{"arch": "resnet_bottleneck", "model": "segmentation model", "dataset": "aerial photos of the United States (SatlasPretrain)", "train_examples": 203450, "image_size": 64, "crop_scale_min": 0.5, "horizontal_flip": true, "num_classes": 8, "output_stride": 8, "norm": "batchnorm", "hidden_act": "elu", "depths": [3, 6, 6], "kernel_size": 3, "stem": "single", "avg_pool_shortcut": false, "widths": [128, 256, 512], "init": "orthogonal", "residual_init": "scaled_by_depth", "optimizer": "muon", "muon_scale": "spectral", "learning_rate": 0.018, "momentum": 0.95, "nesterov": true, "orthogonalizer": "newton_schulz_5", "adamw_lr_other_params": 0.0024, "max_grad_norm": 5.0, "max_steps": 14900, "batch_size": 64, "epochs": 4.7, "lr_schedule": "cosine", "final_lr_fraction": 0.1, "warmup_steps": 740, "weight_decay": 0.009, "adamw_weight_decay_other_params": 0}
Rows from block 4, named by matrix and row number. Each number is 200 + 30 x the weight over its row's rms, rounded and kept within 0 to 999. All counts start at 0. After the name is the row's rms in percent of the matrix's.
# convs0: reduce pointwise conv (model.blocks.4.convs.0.weight, 64x256x1x1), inputs 0-127
convs0.9,094,202,181,182,212,180,192,202,185,196,171,218,176,155,203,231,178,211,128,196,190,204,200,180,146,187,186,160,211,169,147,258,218,236,246,179,196,262,211,218,249,159,140,198,224,201,236,243,250,237,205,188,191,176,216,161,182,247,212,219,152,162,168,212,221,173,210,155,232,188,189,219,182,220,255,189,215,170,157,156,110,178,192,145,203,196,202,190,221,183,183,186,180,214,221,178,190,148,179,206,262,213,210,228,204,225,150,157,231,196,214,195,174,204,215,167,185,229,211,193,175,201,231,231,189,180,313,226,183
convs0.10,095,147,208,125,198,244,242,197,155,173,237,128,192,213,125,207,217,199,194,172,203,182,219,173,182,198,204,211,185,174,181,192,223,184,192,206,134,245,228,165,222,185,256,218,155,199,152,208,184,213,195,206,207,237,231,195,178,211,211,213,195,245,266,211,210,199,201,218,197,156,240,187,146,181,230,221,182,170,209,199,221,243,250,238,209,159,209,215,252,214,261,229,220,222,173,186,181,233,195,153,159,182,221,217,172,180,218,293,222,189,167,224,168,238,214,194,207,193,254,189,224,192,227,178,217,175,185,164,205
convs0.11,097,186,210,211,210,213,182,182,183,196,234,134,202,217,219,202,209,199,171,170,185,241,215,209,188,197,215,212,194,179,209,198,178,214,178,157,173,209,185,204,220,188,181,205,171,203,183,212,178,190,192,206,168,190,256,165,136,211,160,190,179,277,260,209,221,157,204,164,188,189,244,156,231,161,137,197,222,208,156,189,228,202,182,250,248,198,210,231,172,214,197,168,182,177,244,183,188,255,207,230,204,197,192,220,176,227,190,178,173,190,160,120,191,138,213,211,231,173,187,148,206,188,209,197,132,210,216,215,227
convs0.12,096,174,205,157,196,206,185,175,209,204,180,265,176,200,169,168,197,229,208,255,180,178,142,166,174,179,238,182,220,189,222,219,169,210,186,230,201,219,225,198,251,176,177,204,233,181,243,217,181,175,186,233,154,189,182,193,225,180,180,193,168,148,167,270,219,147,218,200,215,179,147,170,213,182,178,196,201,203,201,136,239,164,237,190,201,231,185,143,189,178,185,185,211,249,160,185,191,184,202,172,150,185,175,240,177,181,168,147,227,212,219,186,158,182,209,255,178,208,220,165,189,190,186,213,218,163,192,180,190
convs0.13,102,203,230,227,225,238,187,250,237,195,241,229,188,227,194,211,212,169,233,192,145,242,233,192,200,189,185,181,216,176,166,165,252,146,213,192,163,218,177,165,176,219,211,204,176,190,116,136,192,190,209,206,202,188,163,229,200,144,144,155,227,175,231,171,151,165,253,180,211,252,218,202,199,175,160,220,197,174,238,168,262,145,202,212,192,212,208,220,161,212,198,198,165,207,230,235,198,229,236,193,167,193,160,195,221,151,243,175,212,201,183,155,206,162,198,176,173,218,221,232,187,228,208,184,182,225,198,174,204
convs0.14,104,177,193,190,185,145,218,220,207,207,191,180,216,196,224,212,250,233,186,196,191,208,207,236,194,233,239,184,203,224,145,208,172,232,172,174,231,278,251,224,205,221,155,244,231,188,224,190,228,177,179,159,189,221,247,171,227,147,252,241,151,174,186,188,241,224,183,239,216,183,116,213,202,203,230,172,201,259,166,170,203,157,207,245,266,263,176,231,183,214,256,200,220,219,217,197,220,221,180,235,208,234,201,207,217,215,177,205,223,188,240,207,247,163,223,214,190,198,118,175,228,212,185,226,199,204,208,191,192
convs0.15,106,181,169,196,205,136,188,144,193,207,238,218,201,203,256,192,171,217,157,198,209,209,237,183,191,183,169,245,137,170,224,234,174,235,231,188,184,193,196,183,203,220,187,198,190,244,178,171,201,251,200,122,206,172,219,206,168,127,206,248,255,200,135,215,223,215,274,240,189,166,221,182,197,187,205,200,243,139,186,220,189,173,211,240,175,152,199,210,234,202,197,237,218,173,233,189,188,213,152,141,223,193,218,174,194,166,235,226,185,198,200,193,217,129,217,173,238,184,182,229,215,198,185,204,189,167,231,189,199
convs0.16,092,209,195,150,218,171,217,152,227,219,157,182,198,198,207,123,189,186,177,205,148,163,181,249,248,186,225,197,156,176,228,250,237,208,189,194,190,241,193,191,168,180,172,128,179,191,204,173,247,224,212,208,184,207,206,165,177,172,232,253,224,227,158,191,229,212,229,191,122,191,183,222,164,203,195,193,217,201,163,197,212,209,193,250,234,206,209,205,187,199,196,204,241,123,165,205,178,220,228,187,199,179,248,222,245,178,197,196,215,171,161,174,318,174,227,186,227,166,186,157,196,191,146,172,162,191,202,196,207
convs0.17,093,235,211,221,217,166,228,229,214,203,234,212,171,221,199,195,197,203,231,265,182,196,233,167,237,208,175,213,236,206,227,188,203,200,233,186,217,219,211,204,211,177,163,151,154,187,205,204,173,154,226,217,208,225,176,196,188,215,174,236,226,190,142,164,187,202,173,192,131,184,216,240,206,201,179,217,217,141,205,174,237,284,166,196,185,239,203,162,215,213,161,234,224,252,149,181,220,196,231,162,186,172,173,215,146,207,175,124,199,202,215,172,153,220,213,188,218,178,157,237,141,118,208,202,230,183,172,210,204
convs0.18,103,169,249,230,179,160,177,162,194,221,147,203,214,173,223,179,204,210,175,226,195,207,173,167,191,213,241,165,230,190,206,223,146,182,197,194,204,177,198,234,192,205,215,177,236,208,207,235,185,212,214,224,148,238,219,220,213,255,233,235,178,174,228,249,282,166,198,200,232,201,193,233,228,171,193,162,173,266,263,159,213,236,215,166,205,220,182,164,153,186,221,170,228,232,153,219,142,140,174,175,208,240,201,172,228,231,201,196,233,188,223,247,165,220,262,219,159,203,193,178,177,229,169,190,240,193,216,181,231
convs0.19,112,178,217,171,208,205,220,191,272,189,196,194,220,214,216,258,234,207,216,217,210,189,190,230,187,192,239,207,202,186,251,193,216,207,184,209,170,157,180,199,182,187,228,225,165,198,199,175,203,251,194,144,179,216,219,193,199,152,222,136,205,241,164,166,154,185,184,184,226,222,249,183,211,204,207,237,197,209,223,194,215,178,239,226,248,281,221,225,217,180,242,189,156,203,216,244,183,227,161,230,196,244,224,218,214,180,199,245,275,225,192,187,204,139,193,239,266,184,197,195,257,146,187,220,161,227,213,178,216
convs0.20,097,189,144,202,159,189,207,180,153,155,179,117,170,127,154,197,175,178,180,174,191,187,170,160,226,167,199,159,180,169,185,169,179,203,238,224,215,245,212,181,157,179,168,180,216,200,207,197,171,181,159,198,188,195,257,186,192,248,188,208,193,172,194,165,214,194,189,180,162,126,175,199,172,185,185,181,173,214,196,184,207,195,176,210,199,157,180,200,210,193,131,189,221,219,204,173,226,120,168,195,204,180,173,153,193,160,162,174,165,154,210,233,190,134,185,206,174,173,283,207,168,249,216,208,196,188,147,178,161
convs0.21,100,164,248,248,146,210,184,195,187,167,147,208,183,148,197,232,188,152,181,181,199,175,173,194,170,221,234,192,183,220,209,190,238,197,214,201,171,166,197,174,157,190,164,245,262,206,196,240,210,213,210,204,253,236,182,201,210,201,190,191,180,238,203,171,229,217,204,209,226,202,222,193,181,196,191,240,217,242,119,214,179,189,160,201,136,223,179,183,171,164,220,184,209,156,201,136,203,190,185,154,183,184,198,250,196,234,185,170,174,179,199,192,171,193,179,220,211,257,217,186,228,211,219,165,252,182,166,219,170
convs0.22,104,201,174,221,243,173,207,194,170,225,257,220,185,139,267,217,197,217,149,198,156,216,214,197,169,205,239,201,187,208,177,205,157,206,247,177,254,175,186,156,216,197,173,243,179,196,186,179,184,230,142,212,200,236,158,201,182,177,214,179,168,215,153,144,204,257,199,230,219,190,184,170,160,182,233,187,178,209,253,229,269,257,217,202,152,215,197,205,221,173,235,245,207,218,167,175,238,169,223,152,125,218,201,181,218,166,206,172,185,193,167,198,210,186,167,161,218,182,138,201,225,197,144,187,191,179,142,185,184
convs0.23,100,216,275,188,221,183,251,161,185,148,206,193,176,176,200,222,188,230,164,232,212,144,147,211,219,159,249,203,211,228,242,204,226,175,176,185,190,202,150,166,207,177,197,159,191,227,164,155,193,207,177,194,193,207,244,245,201,197,208,170,195,242,181,191,238,163,223,161,183,203,158,231,224,188,229,180,198,245,183,265,176,191,189,220,236,160,173,199,184,228,236,183,257,213,166,157,199,216,221,251,168,256,188,179,219,188,187,194,233,181,192,199,206,164,166,155,170,195,196,210,208,228,173,242,200,174,167,172,248
convs0.24,098,198,209,191,156,206,215,224,189,217,195,152,190,181,193,229,224,188,119,185,212,210,207,194,218,229,206,218,189,168,146,123,196,144,167,192,202,196,200,153,230,178,219,206,192,184,218,209,231,230,193,189,174,189,261,217,172,228,187,126,131,170,230,211,222,184,190,245,216,242,182,179,226,215,231,214,212,190,269,230,165,193,155,182,162,168,226,183,223,164,201,212,202,285,172,253,167,191,220,170,199,143,212,203,179,213,166,239,180,189,201,168,140,181,189,173,216,160,198,212,183,236,165,194,232,217,109,213,221
convs0.25,100,208,223,205,227,223,144,193,199,219,170,188,214,227,189,214,169,206,172,198,213,210,232,222,136,180,177,193,201,215,173,206,165,172,166,149,200,207,268,205,175,235,219,112,194,203,183,242,174,184,140,217,246,255,154,188,209,167,225,218,181,177,157,178,213,167,238,155,145,193,179,151,219,183,246,180,166,223,165,207,159,147,179,272,216,193,202,235,195,171,268,162,202,122,198,213,171,198,188,170,177,180,181,235,151,202,187,195,228,234,161,199,223,223,205,161,191,198,191,215,224,199,180,196,179,198,164,206,205
convs0.26,099,204,155,210,173,226,249,218,231,154,177,213,187,210,216,131,186,167,236,208,192,215,192,240,176,205,198,202,145,189,250,191,228,150,206,198,141,178,186,194,197,195,222,175,200,160,228,230,226,207,216,216,234,197,196,234,149,176,165,191,189,270,148,188,174,209,197,145,178,185,153,162,186,220,211,159,246,195,206,195,202,203,225,256,182,173,216,114,224,205,176,167,195,170,202,175,230,237,188,238,248,169,196,229,156,209,228,186,215,207,235,189,249,147,201,218,174,176,163,204,176,176,234,169,169,170,238,213,226
convs0.27,096,196,219,160,201,223,152,266,220,156,205,147,164,241,154,227,225,179,202,149,196,213,151,173,202,155,223,172,184,204,176,237,207,221,162,161,137,209,205,213,176,194,183,134,160,183,147,244,157,221,176,162,150,174,226,212,195,190,161,151,175,182,221,200,196,188,150,218,224,261,240,150,204,230,232,183,194,218,186,212,194,202,217,222,214,181,185,182,226,226,196,208,182,190,240,218,189,212,214,214,195,226,208,175,190,231,164,153,212,172,169,214,242,180,282,188,205,157,197,156,177,228,198,190,168,203,196,170,209
convs0.28,100,220,208,224,178,223,189,281,174,203,209,192,204,214,168,219,204,187,191,181,197,251,192,223,195,175,216,237,188,194,229,191,244,172,212,207,134,195,196,209,259,209,178,186,196,154,193,220,182,207,177,209,171,206,219,225,165,209,192,194,210,198,149,193,212,180,194,163,223,190,195,181,209,237,225,154,243,144,211,212,191,263,192,300,128,171,188,201,178,234,258,272,200,222,221,135,200,179,202,189,174,204,201,201,233,208,200,163,171,179,180,227,146,177,214,212,265,187,209,175,167,188,189,190,191,232,217,229,219
convs0.29,101,174,178,235,201,217,201,222,227,200,197,167,167,193,236,200,189,213,207,190,220,210,257,172,192,174,230,179,158,219,167,148,187,198,212,232,135,208,178,206,213,192,265,216,189,189,210,181,184,259,227,194,235,220,216,206,221,184,164,211,229,193,213,228,196,184,200,176,227,239,199,234,181,190,204,222,189,204,218,262,216,151,183,260,127,128,188,230,239,249,186,165,243,157,192,241,197,231,170,163,166,201,141,224,225,176,153,276,210,185,192,211,248,190,203,199,166,184,223,215,166,197,129,192,207,186,168,195,116
convs0.30,103,175,177,191,195,165,161,148,226,212,212,218,197,234,185,199,208,203,205,157,194,217,215,187,166,204,152,206,190,191,208,172,191,186,186,158,147,186,237,228,167,206,259,147,179,189,220,164,172,135,189,219,259,229,204,241,171,274,203,223,181,209,223,176,205,130,180,152,159,198,212,240,195,155,220,222,225,167,169,184,210,223,197,190,159,240,171,240,197,194,129,185,219,201,230,168,123,190,183,139,186,176,195,153,234,151,211,190,268,230,216,169,158,177,197,181,215,231,241,262,243,207,211,239,238,190,196,176,194
convs0.31,098,290,182,195,195,204,212,245,179,175,202,166,210,229,176,218,244,198,195,200,179,226,174,177,198,220,190,221,201,231,204,171,162,172,227,190,244,185,210,152,188,198,173,197,218,180,185,222,222,183,209,198,104,213,225,187,192,220,202,186,289,215,234,207,201,203,178,242,177,217,201,190,206,156,179,215,212,196,198,210,204,257,214,231,113,189,195,245,187,239,219,238,208,237,148,185,176,213,199,165,203,202,193,146,242,219,221,201,189,173,189,185,229,232,194,216,228,224,224,155,225,209,214,184,143,151,197,230,198
convs0.32,105,211,221,185,206,160,223,184,230,196,217,149,154,161,301,182,210,170,227,195,212,251,173,191,183,225,186,166,233,155,159,193,205,233,183,198,155,202,182,215,203,222,220,238,181,192,214,207,218,190,252,221,175,195,225,211,181,189,166,236,207,166,226,164,181,193,200,224,192,172,221,180,187,179,157,167,192,126,251,153,213,214,193,147,151,193,199,200,220,235,170,211,151,217,150,200,231,171,199,180,220,200,163,240,190,237,138,193,211,177,218,187,199,247,232,254,151,233,207,213,137,245,234,205,210,202,225,202,250
convs0.33,097,180,157,133,170,212,198,217,187,179,216,175,193,188,201,240,173,201,220,225,182,225,129,157,207,187,195,124,199,174,210,204,202,231,220,203,209,219,293,153,156,178,150,215,188,268,169,221,173,236,208,159,198,178,179,182,208,198,208,225,139,196,147,238,163,176,226,207,196,230,156,211,163,187,202,189,246,203,218,197,219,184,184,162,194,231,183,181,207,207,190,198,198,182,167,205,230,157,246,141,190,173,224,203,140,182,165,234,173,180,178,182,221,228,192,183,161,167,234,145,223,184,198,211,215,216,207,205,189
convs0.34,107,147,201,202,168,167,152,223,158,196,242,228,256,251,249,204,154,244,180,214,200,184,257,198,144,177,198,209,182,170,215,187,160,219,236,211,196,228,190,262,239,217,232,166,192,165,190,210,216,178,181,178,211,209,276,213,207,211,188,180,175,187,207,219,190,200,215,166,201,120,172,191,240,165,245,178,204,181,164,183,190,170,179,173,306,211,155,215,185,167,186,155,219,202,203,208,183,221,191,241,158,163,190,206,198,195,170,202,205,232,193,161,180,173,205,213,196,244,163,225,207,216,205,265,230,208,183,207,227
convs0.35,103,239,196,192,196,184,187,196,150,171,203,219,161,184,150,190,181,240,225,186,176,146,227,145,242,227,213,141,220,212,212,216,170,243,211,186,206,193,211,153,243,145,222,179,212,216,214,181,187,213,202,233,150,191,242,154,211,290,219,189,221,199,195,200,197,191,177,209,165,232,184,218,192,204,247,241,195,204,215,141,235,229,194,199,239,231,187,200,217,197,200,211,169,256,172,236,190,160,256,180,217,211,205,192,170,218,186,209,192,177,174,195,159,238,232,248,174,174,190,156,178,216,196,141,124,218,228,187,209
convs0.36,099,180,181,191,177,219,166,250,222,186,202,234,206,210,177,159,219,209,208,245,156,185,211,169,181,216,183,211,155,191,219,124,182,220,229,162,181,146,210,250,201,236,183,195,192,187,226,199,178,198,197,174,187,172,243,196,176,250,170,143,200,191,253,218,173,185,228,215,178,169,203,150,172,172,223,183,204,212,253,153,197,163,176,183,159,211,186,177,190,204,181,209,200,244,197,240,213,183,214,202,176,211,170,142,206,170,209,181,191,181,182,130,197,151,220,174,241,154,184,186,213,217,200,219,141,214,208,231,210
convs0.37,110,225,213,224,196,230,174,213,192,198,170,222,177,173,178,213,156,222,161,150,202,185,165,203,249,234,177,202,191,222,197,191,178,243,235,206,208,253,204,215,182,212,184,241,185,224,166,203,190,177,218,245,209,161,129,196,187,281,176,242,190,215,170,141,153,216,211,178,266,201,210,184,202,206,193,203,198,154,181,216,203,214,210,234,260,168,196,218,225,224,193,165,237,219,203,161,161,216,186,199,168,210,218,176,200,196,186,141,221,213,193,232,281,177,212,216,222,261,210,203,183,231,232,241,188,185,181,131,205
convs0.38,107,155,140,228,193,183,235,211,162,195,168,246,186,182,241,212,210,252,174,251,222,229,192,152,210,190,218,195,238,191,246,239,169,242,240,175,217,192,168,216,189,240,202,239,199,200,225,186,196,174,191,209,140,221,205,205,163,199,170,194,147,248,185,239,203,214,203,211,206,192,192,188,215,221,124,190,204,213,157,216,258,159,174,274,155,208,178,134,179,170,200,183,193,154,192,218,166,186,187,228,195,231,251,170,207,172,201,171,184,234,232,206,159,149,167,193,164,221,162,209,186,204,223,198,187,187,210,218,178
convs0.39,096,193,234,170,197,218,188,204,182,234,191,255,215,162,214,156,190,190,198,239,232,222,219,154,198,206,180,193,215,211,219,185,146,175,157,169,177,146,180,166,210,214,164,214,198,174,178,167,225,174,196,169,211,168,228,179,177,161,177,99,159,209,201,251,155,177,236,206,208,177,269,186,179,192,194,198,231,208,193,202,204,227,182,193,160,192,218,191,199,230,230,235,157,190,188,172,193,209,218,198,181,199,263,175,150,162,146,253,204,194,190,150,146,203,235,225,191,147,264,176,205,139,212,149,172,157,217,190,177
convs0.40,105,220,219,191,227,228,204,173,233,200,233,243,236,205,199,208,213,205,233,185,212,184,223,190,201,209,178,188,171,198,211,130,238,155,200,208,228,200,193,199,194,222,240,210,164,191,208,171,202,209,184,178,233,191,216,245,249,182,173,229,168,159,250,194,190,193,133,211,200,275,193,225,182,265,144,169,199,186,183,246,225,216,197,188,220,238,175,230,244,183,229,223,255,213,169,283,186,220,210,213,263,186,171,210,218,136,137,226,190,209,229,214,230,155,165,170,198,230,213,245,177,214,176,226,230,266,193,203,207
convs0.41,102,170,189,164,204,208,224,168,174,185,211,240,219,191,203,180,251,140,220,231,182,171,247,212,180,186,174,203,129,166,258,181,190,218,209,171,254,99,250,197,172,207,205,213,203,193,162,165,213,211,165,214,225,203,173,210,203,227,186,158,150,235,151,211,200,206,165,222,179,217,148,184,186,169,196,170,194,143,165,180,216,198,175,236,212,149,167,200,152,213,202,187,161,183,221,192,207,223,188,142,148,206,193,174,205,144,200,189,175,153,201,203,272,210,178,176,164,170,177,140,223,231,142,208,114,185,183,206,212
convs0.42,100,205,176,199,232,225,225,206,243,213,191,174,194,136,226,219,226,200,210,236,214,153,206,235,214,198,237,169,178,201,240,233,181,202,195,207,161,224,124,213,103,205,235,200,232,196,228,182,183,179,212,206,251,225,213,236,181,214,219,139,155,199,246,184,259,196,225,217,185,199,186,190,185,181,206,209,215,168,265,221,247,201,194,159,197,206,244,242,202,226,118,172,164,179,202,170,217,202,186,234,194,227,170,163,230,246,210,163,265,201,189,199,193,223,208,217,206,250,207,198,265,247,198,199,208,155,210,232,225
convs0.43,094,243,136,178,184,227,228,251,214,245,228,216,167,192,179,234,196,222,175,173,187,207,144,200,169,249,191,233,159,184,207,251,197,181,219,228,196,218,172,193,205,187,212,183,217,195,204,232,148,232,214,182,116,148,237,117,181,200,176,178,234,243,230,191,160,188,137,184,154,232,191,147,234,200,225,171,185,157,209,169,176,224,218,164,186,174,231,127,201,226,232,219,204,167,190,210,216,153,145,209,283,184,245,173,141,203,237,161,153,211,238,208,203,178,195,170,245,211,133,168,180,221,245,193,219,202,282,162,175
convs0.44,094,242,205,173,241,170,145,180,179,192,215,211,226,124,157,217,251,217,194,169,180,157,212,214,235,195,240,274,179,184,159,194,167,242,265,175,259,116,190,209,166,211,251,207,194,201,195,198,214,217,181,214,193,197,179,215,239,172,214,191,190,116,164,172,218,219,199,228,223,234,177,183,171,256,154,248,229,198,226,182,165,202,244,190,185,186,194,183,202,242,192,204,245,156,206,220,179,174,216,212,216,223,216,201,214,198,259,214,239,207,185,172,200,211,157,207,197,197,233,212,194,209,195,215,238,210,203,217,165
convs0.45,103,211,242,207,152,158,222,241,170,153,204,209,221,96,208,212,135,233,202,207,205,241,211,162,165,146,210,160,195,197,216,247,232,171,212,218,213,233,178,227,234,205,198,180,219,177,204,208,218,202,269,211,157,189,184,183,210,168,160,164,161,216,166,250,215,176,213,110,180,217,157,210,181,220,163,197,233,218,191,179,180,187,188,153,267,190,195,145,168,157,191,176,202,145,215,187,199,181,189,215,209,181,163,227,226,209,154,224,166,182,195,213,211,180,209,222,202,129,171,184,211,218,259,144,241,216,275,166,170
convs0.46,097,173,209,218,236,188,223,171,161,186,217,208,202,185,207,227,212,178,200,179,162,216,204,244,200,173,199,189,187,208,183,227,222,266,182,222,263,178,148,160,236,187,171,261,148,226,172,166,219,215,197,145,183,252,212,207,191,184,180,237,244,199,231,175,182,242,165,243,188,176,189,190,136,175,182,143,159,179,188,266,198,226,182,264,199,162,177,243,188,232,191,234,214,206,170,188,193,180,204,178,211,186,206,204,239,197,188,169,183,206,140,183,212,234,176,155,186,161,254,215,147,189,162,143,175,208,237,220,207
convs0.47,095,154,159,203,220,179,186,191,200,170,192,217,185,133,174,190,155,222,180,230,170,169,234,211,164,168,182,169,214,219,207,208,233,199,194,216,209,208,204,186,198,167,173,210,158,224,208,207,200,181,186,190,173,199,168,162,228,231,160,193,117,169,173,165,149,167,242,227,196,210,188,210,204,200,210,187,214,176,151,172,173,121,176,190,199,210,151,272,176,185,147,195,181,166,231,175,167,166,168,188,161,193,200,229,186,206,140,191,218,188,179,189,149,208,165,229,201,159,213,229,151,235,158,206,252,156,172,125,195
convs0.48,106,205,209,186,193,203,170,224,203,248,282,217,239,216,179,183,201,177,193,202,178,193,225,157,201,238,223,240,170,214,226,210,203,242,173,179,210,250,215,226,207,214,215,154,152,185,182,197,197,211,189,179,206,208,172,179,175,194,148,202,268,207,167,148,164,241,202,245,215,212,217,206,160,236,193,186,207,164,215,183,191,250,168,198,164,188,196,204,171,252,188,227,206,230,254,203,168,188,243,192,239,169,168,208,208,183,207,203,212,128,160,224,244,196,200,185,200,186,160,185,174,302,208,288,176,234,194,199,223
convs0.49,097,165,196,201,226,178,179,184,147,174,174,185,210,238,174,197,172,194,206,155,202,228,178,184,172,162,200,176,212,245,208,243,226,251,228,204,209,243,154,143,230,201,190,179,181,211,190,184,193,182,218,225,226,192,189,191,268,183,246,214,204,164,156,189,185,228,221,162,216,190,247,202,187,172,270,237,211,197,158,165,192,165,194,135,150,186,191,218,193,167,191,146,219,122,202,173,227,186,182,184,186,199,166,214,230,273,159,219,212,179,180,162,165,240,192,207,181,191,178,202,250,179,244,188,181,153,197,195,173
convs0.50,093,247,265,182,161,195,201,229,160,191,207,275,233,190,185,172,176,165,151,248,188,179,210,187,237,185,167,247,203,190,232,244,204,168,241,194,163,173,195,193,214,185,194,148,145,206,190,195,179,219,157,207,173,201,182,193,201,186,185,181,221,201,189,172,239,180,222,189,212,116,216,176,170,196,134,219,198,219,191,197,232,255,227,238,160,197,209,159,173,221,250,242,158,197,213,224,209,173,160,206,198,177,231,247,206,199,251,231,123,160,174,173,200,224,235,167,184,130,219,206,219,178,160,253,212,227,219,233,207
convs0.51,099,164,201,262,180,172,225,221,173,239,149,250,229,174,196,205,178,256,188,203,143,141,204,165,250,173,228,171,257,218,227,200,173,179,192,210,199,213,194,227,239,172,252,216,205,208,219,215,189,211,205,185,146,227,162,230,195,168,176,218,234,336,220,167,160,207,222,204,222,210,192,206,190,179,194,222,184,168,235,182,246,185,221,238,158,198,215,201,164,218,241,199,187,176,247,166,185,164,229,225,201,205,193,143,201,204,242,204,179,183,233,196,200,253,210,223,185,167,133,217,182,192,241,151,186,174,173,187,175
convs0.52,101,248,124,233,212,172,203,225,177,178,178,171,179,139,118,202,183,191,194,185,222,158,173,200,184,174,219,194,235,244,165,216,231,221,181,197,207,184,214,217,197,174,132,181,229,206,190,220,192,164,217,222,188,231,189,154,244,211,194,174,171,164,244,199,190,159,218,178,210,236,197,214,206,207,276,220,226,158,168,194,174,192,171,209,226,289,209,178,193,233,223,245,167,214,186,197,209,178,205,211,217,233,176,219,181,206,227,198,276,155,190,209,144,204,255,243,217,198,172,168,205,233,188,205,190,180,264,147,168
convs0.53,100,172,211,185,177,181,212,142,193,210,163,221,207,209,137,213,192,190,186,125,182,203,185,185,193,206,198,218,199,162,115,250,201,194,204,192,250,144,230,203,141,240,251,245,225,209,178,194,202,216,184,226,181,185,118,213,234,243,196,192,176,240,108,237,237,188,172,194,250,185,181,236,192,195,234,206,202,214,184,235,145,194,205,207,236,172,166,197,176,184,172,180,187,190,218,174,184,219,179,131,138,176,212,188,182,253,201,270,176,205,204,198,255,207,210,225,203,222,232,237,188,172,209,175,141,208,167,199,174
convs0.54,093,180,194,193,243,208,178,234,212,187,180,140,158,214,207,189,208,186,233,188,190,200,175,228,226,140,207,189,200,180,159,188,196,231,169,231,211,224,193,243,189,160,193,169,147,213,220,148,221,202,203,186,215,219,248,243,167,167,198,171,133,244,204,218,205,208,173,165,165,226,185,229,153,227,175,169,234,159,212,210,220,146,203,198,244,194,175,260,225,212,175,168,216,166,147,173,191,169,194,236,221,150,239,232,204,162,235,210,261,250,185,207,214,213,198,193,185,204,251,151,172,175,190,185,212,214,282,253,227
convs0.55,105,154,193,178,171,169,190,243,212,192,178,233,170,186,186,162,168,181,216,197,162,169,189,170,170,148,199,185,199,219,195,179,212,160,181,197,171,199,190,192,221,240,214,175,195,202,204,235,167,213,152,180,229,168,190,187,209,182,180,207,150,214,188,218,173,207,232,196,231,211,179,166,199,211,221,209,174,159,162,263,222,182,232,219,158,205,246,176,202,173,237,201,197,286,182,188,200,176,145,196,223,219,202,174,184,168,271,181,238,204,182,181,218,181,209,199,179,210,247,204,191,203,190,160,208,187,251,198,191
convs0.56,096,270,216,246,198,246,198,261,183,199,182,227,197,173,213,206,175,188,147,176,233,199,243,196,196,224,203,250,182,245,176,197,199,170,172,201,207,231,179,143,241,191,210,179,216,177,201,220,185,210,182,182,204,215,224,218,216,165,190,183,291,171,190,223,190,190,210,234,165,204,201,206,216,171,208,236,185,217,170,165,209,247,186,185,172,166,205,252,264,167,235,232,204,212,201,180,205,190,180,236,224,204,225,231,200,197,226,179,163,240,241,149,182,155,200,173,171,230,195,164,192,180,181,182,234,202,158,244,224
convs0.57,105,212,212,183,182,211,159,202,190,192,171,244,234,198,224,166,222,155,162,215,196,202,201,211,193,174,236,185,177,223,171,215,159,252,168,186,245,193,220,223,195,230,237,208,211,192,245,204,251,188,212,203,224,245,256,160,180,189,182,145,203,190,230,200,251,224,158,190,240,162,205,207,181,171,180,260,176,204,163,208,154,193,201,218,209,252,204,182,186,241,255,163,153,188,183,165,184,165,213,183,212,201,201,195,225,186,175,144,255,173,198,211,192,208,248,173,234,242,210,159,179,163,215,215,210,177,182,226,186
convs0.58,101,135,174,223,209,216,231,184,161,199,229,176,218,156,157,188,183,158,167,242,203,138,218,200,224,180,184,207,193,192,197,162,150,154,221,243,212,181,204,176,179,168,201,225,215,196,237,181,177,192,181,182,217,193,168,193,232,183,224,171,170,191,158,208,155,212,200,169,182,177,224,209,182,180,171,200,199,186,256,200,155,190,222,242,130,163,192,228,161,197,212,203,172,194,120,204,159,215,170,173,209,172,255,266,202,202,189,290,185,211,232,197,273,222,193,171,182,167,236,256,215,186,183,216,206,193,220,192,162
convs0.59,098,203,216,137,143,161,137,175,193,181,213,230,220,192,176,169,157,205,166,139,224,228,139,167,245,214,167,176,186,187,177,183,188,240,227,181,183,149,223,133,179,180,151,182,190,223,171,192,156,184,205,229,185,243,222,210,179,203,152,235,205,198,185,169,191,217,179,183,233,156,196,221,200,241,171,194,209,237,174,237,226,164,189,185,178,188,165,205,228,228,243,191,240,209,199,85,162,165,175,165,152,206,232,202,183,199,176,180,224,188,208,176,185,162,188,145,260,200,234,180,199,150,220,187,130,176,181,183,220
convs0.60,102,201,200,176,201,173,197,145,201,166,211,189,168,188,173,169,215,152,244,193,175,182,122,170,170,164,182,156,220,201,196,185,208,206,187,242,160,182,219,190,239,181,195,170,228,184,179,217,161,201,206,187,211,208,215,158,164,192,182,188,218,213,162,187,197,218,137,169,192,205,219,211,183,187,194,178,167,207,181,175,267,196,196,251,177,230,221,200,216,207,217,234,191,261,207,170,214,169,182,206,207,200,225,195,163,179,171,190,202,187,190,171,156,188,178,215,232,223,234,209,218,190,231,170,237,240,257,196,92
convs0.61,101,227,231,163,199,204,174,189,161,251,249,171,235,186,211,174,166,174,193,198,214,184,209,222,165,181,226,214,230,240,185,223,217,191,231,195,197,191,161,224,184,237,187,183,211,200,191,217,209,194,237,175,158,193,234,175,184,226,210,208,238,195,196,216,212,190,188,178,140,206,226,163,227,227,205,169,136,164,161,231,217,235,155,254,241,165,225,231,218,234,224,221,183,246,160,196,169,222,209,216,193,174,165,194,183,233,200,200,226,214,256,230,195,233,204,196,193,129,236,163,132,172,198,186,217,202,190,240,192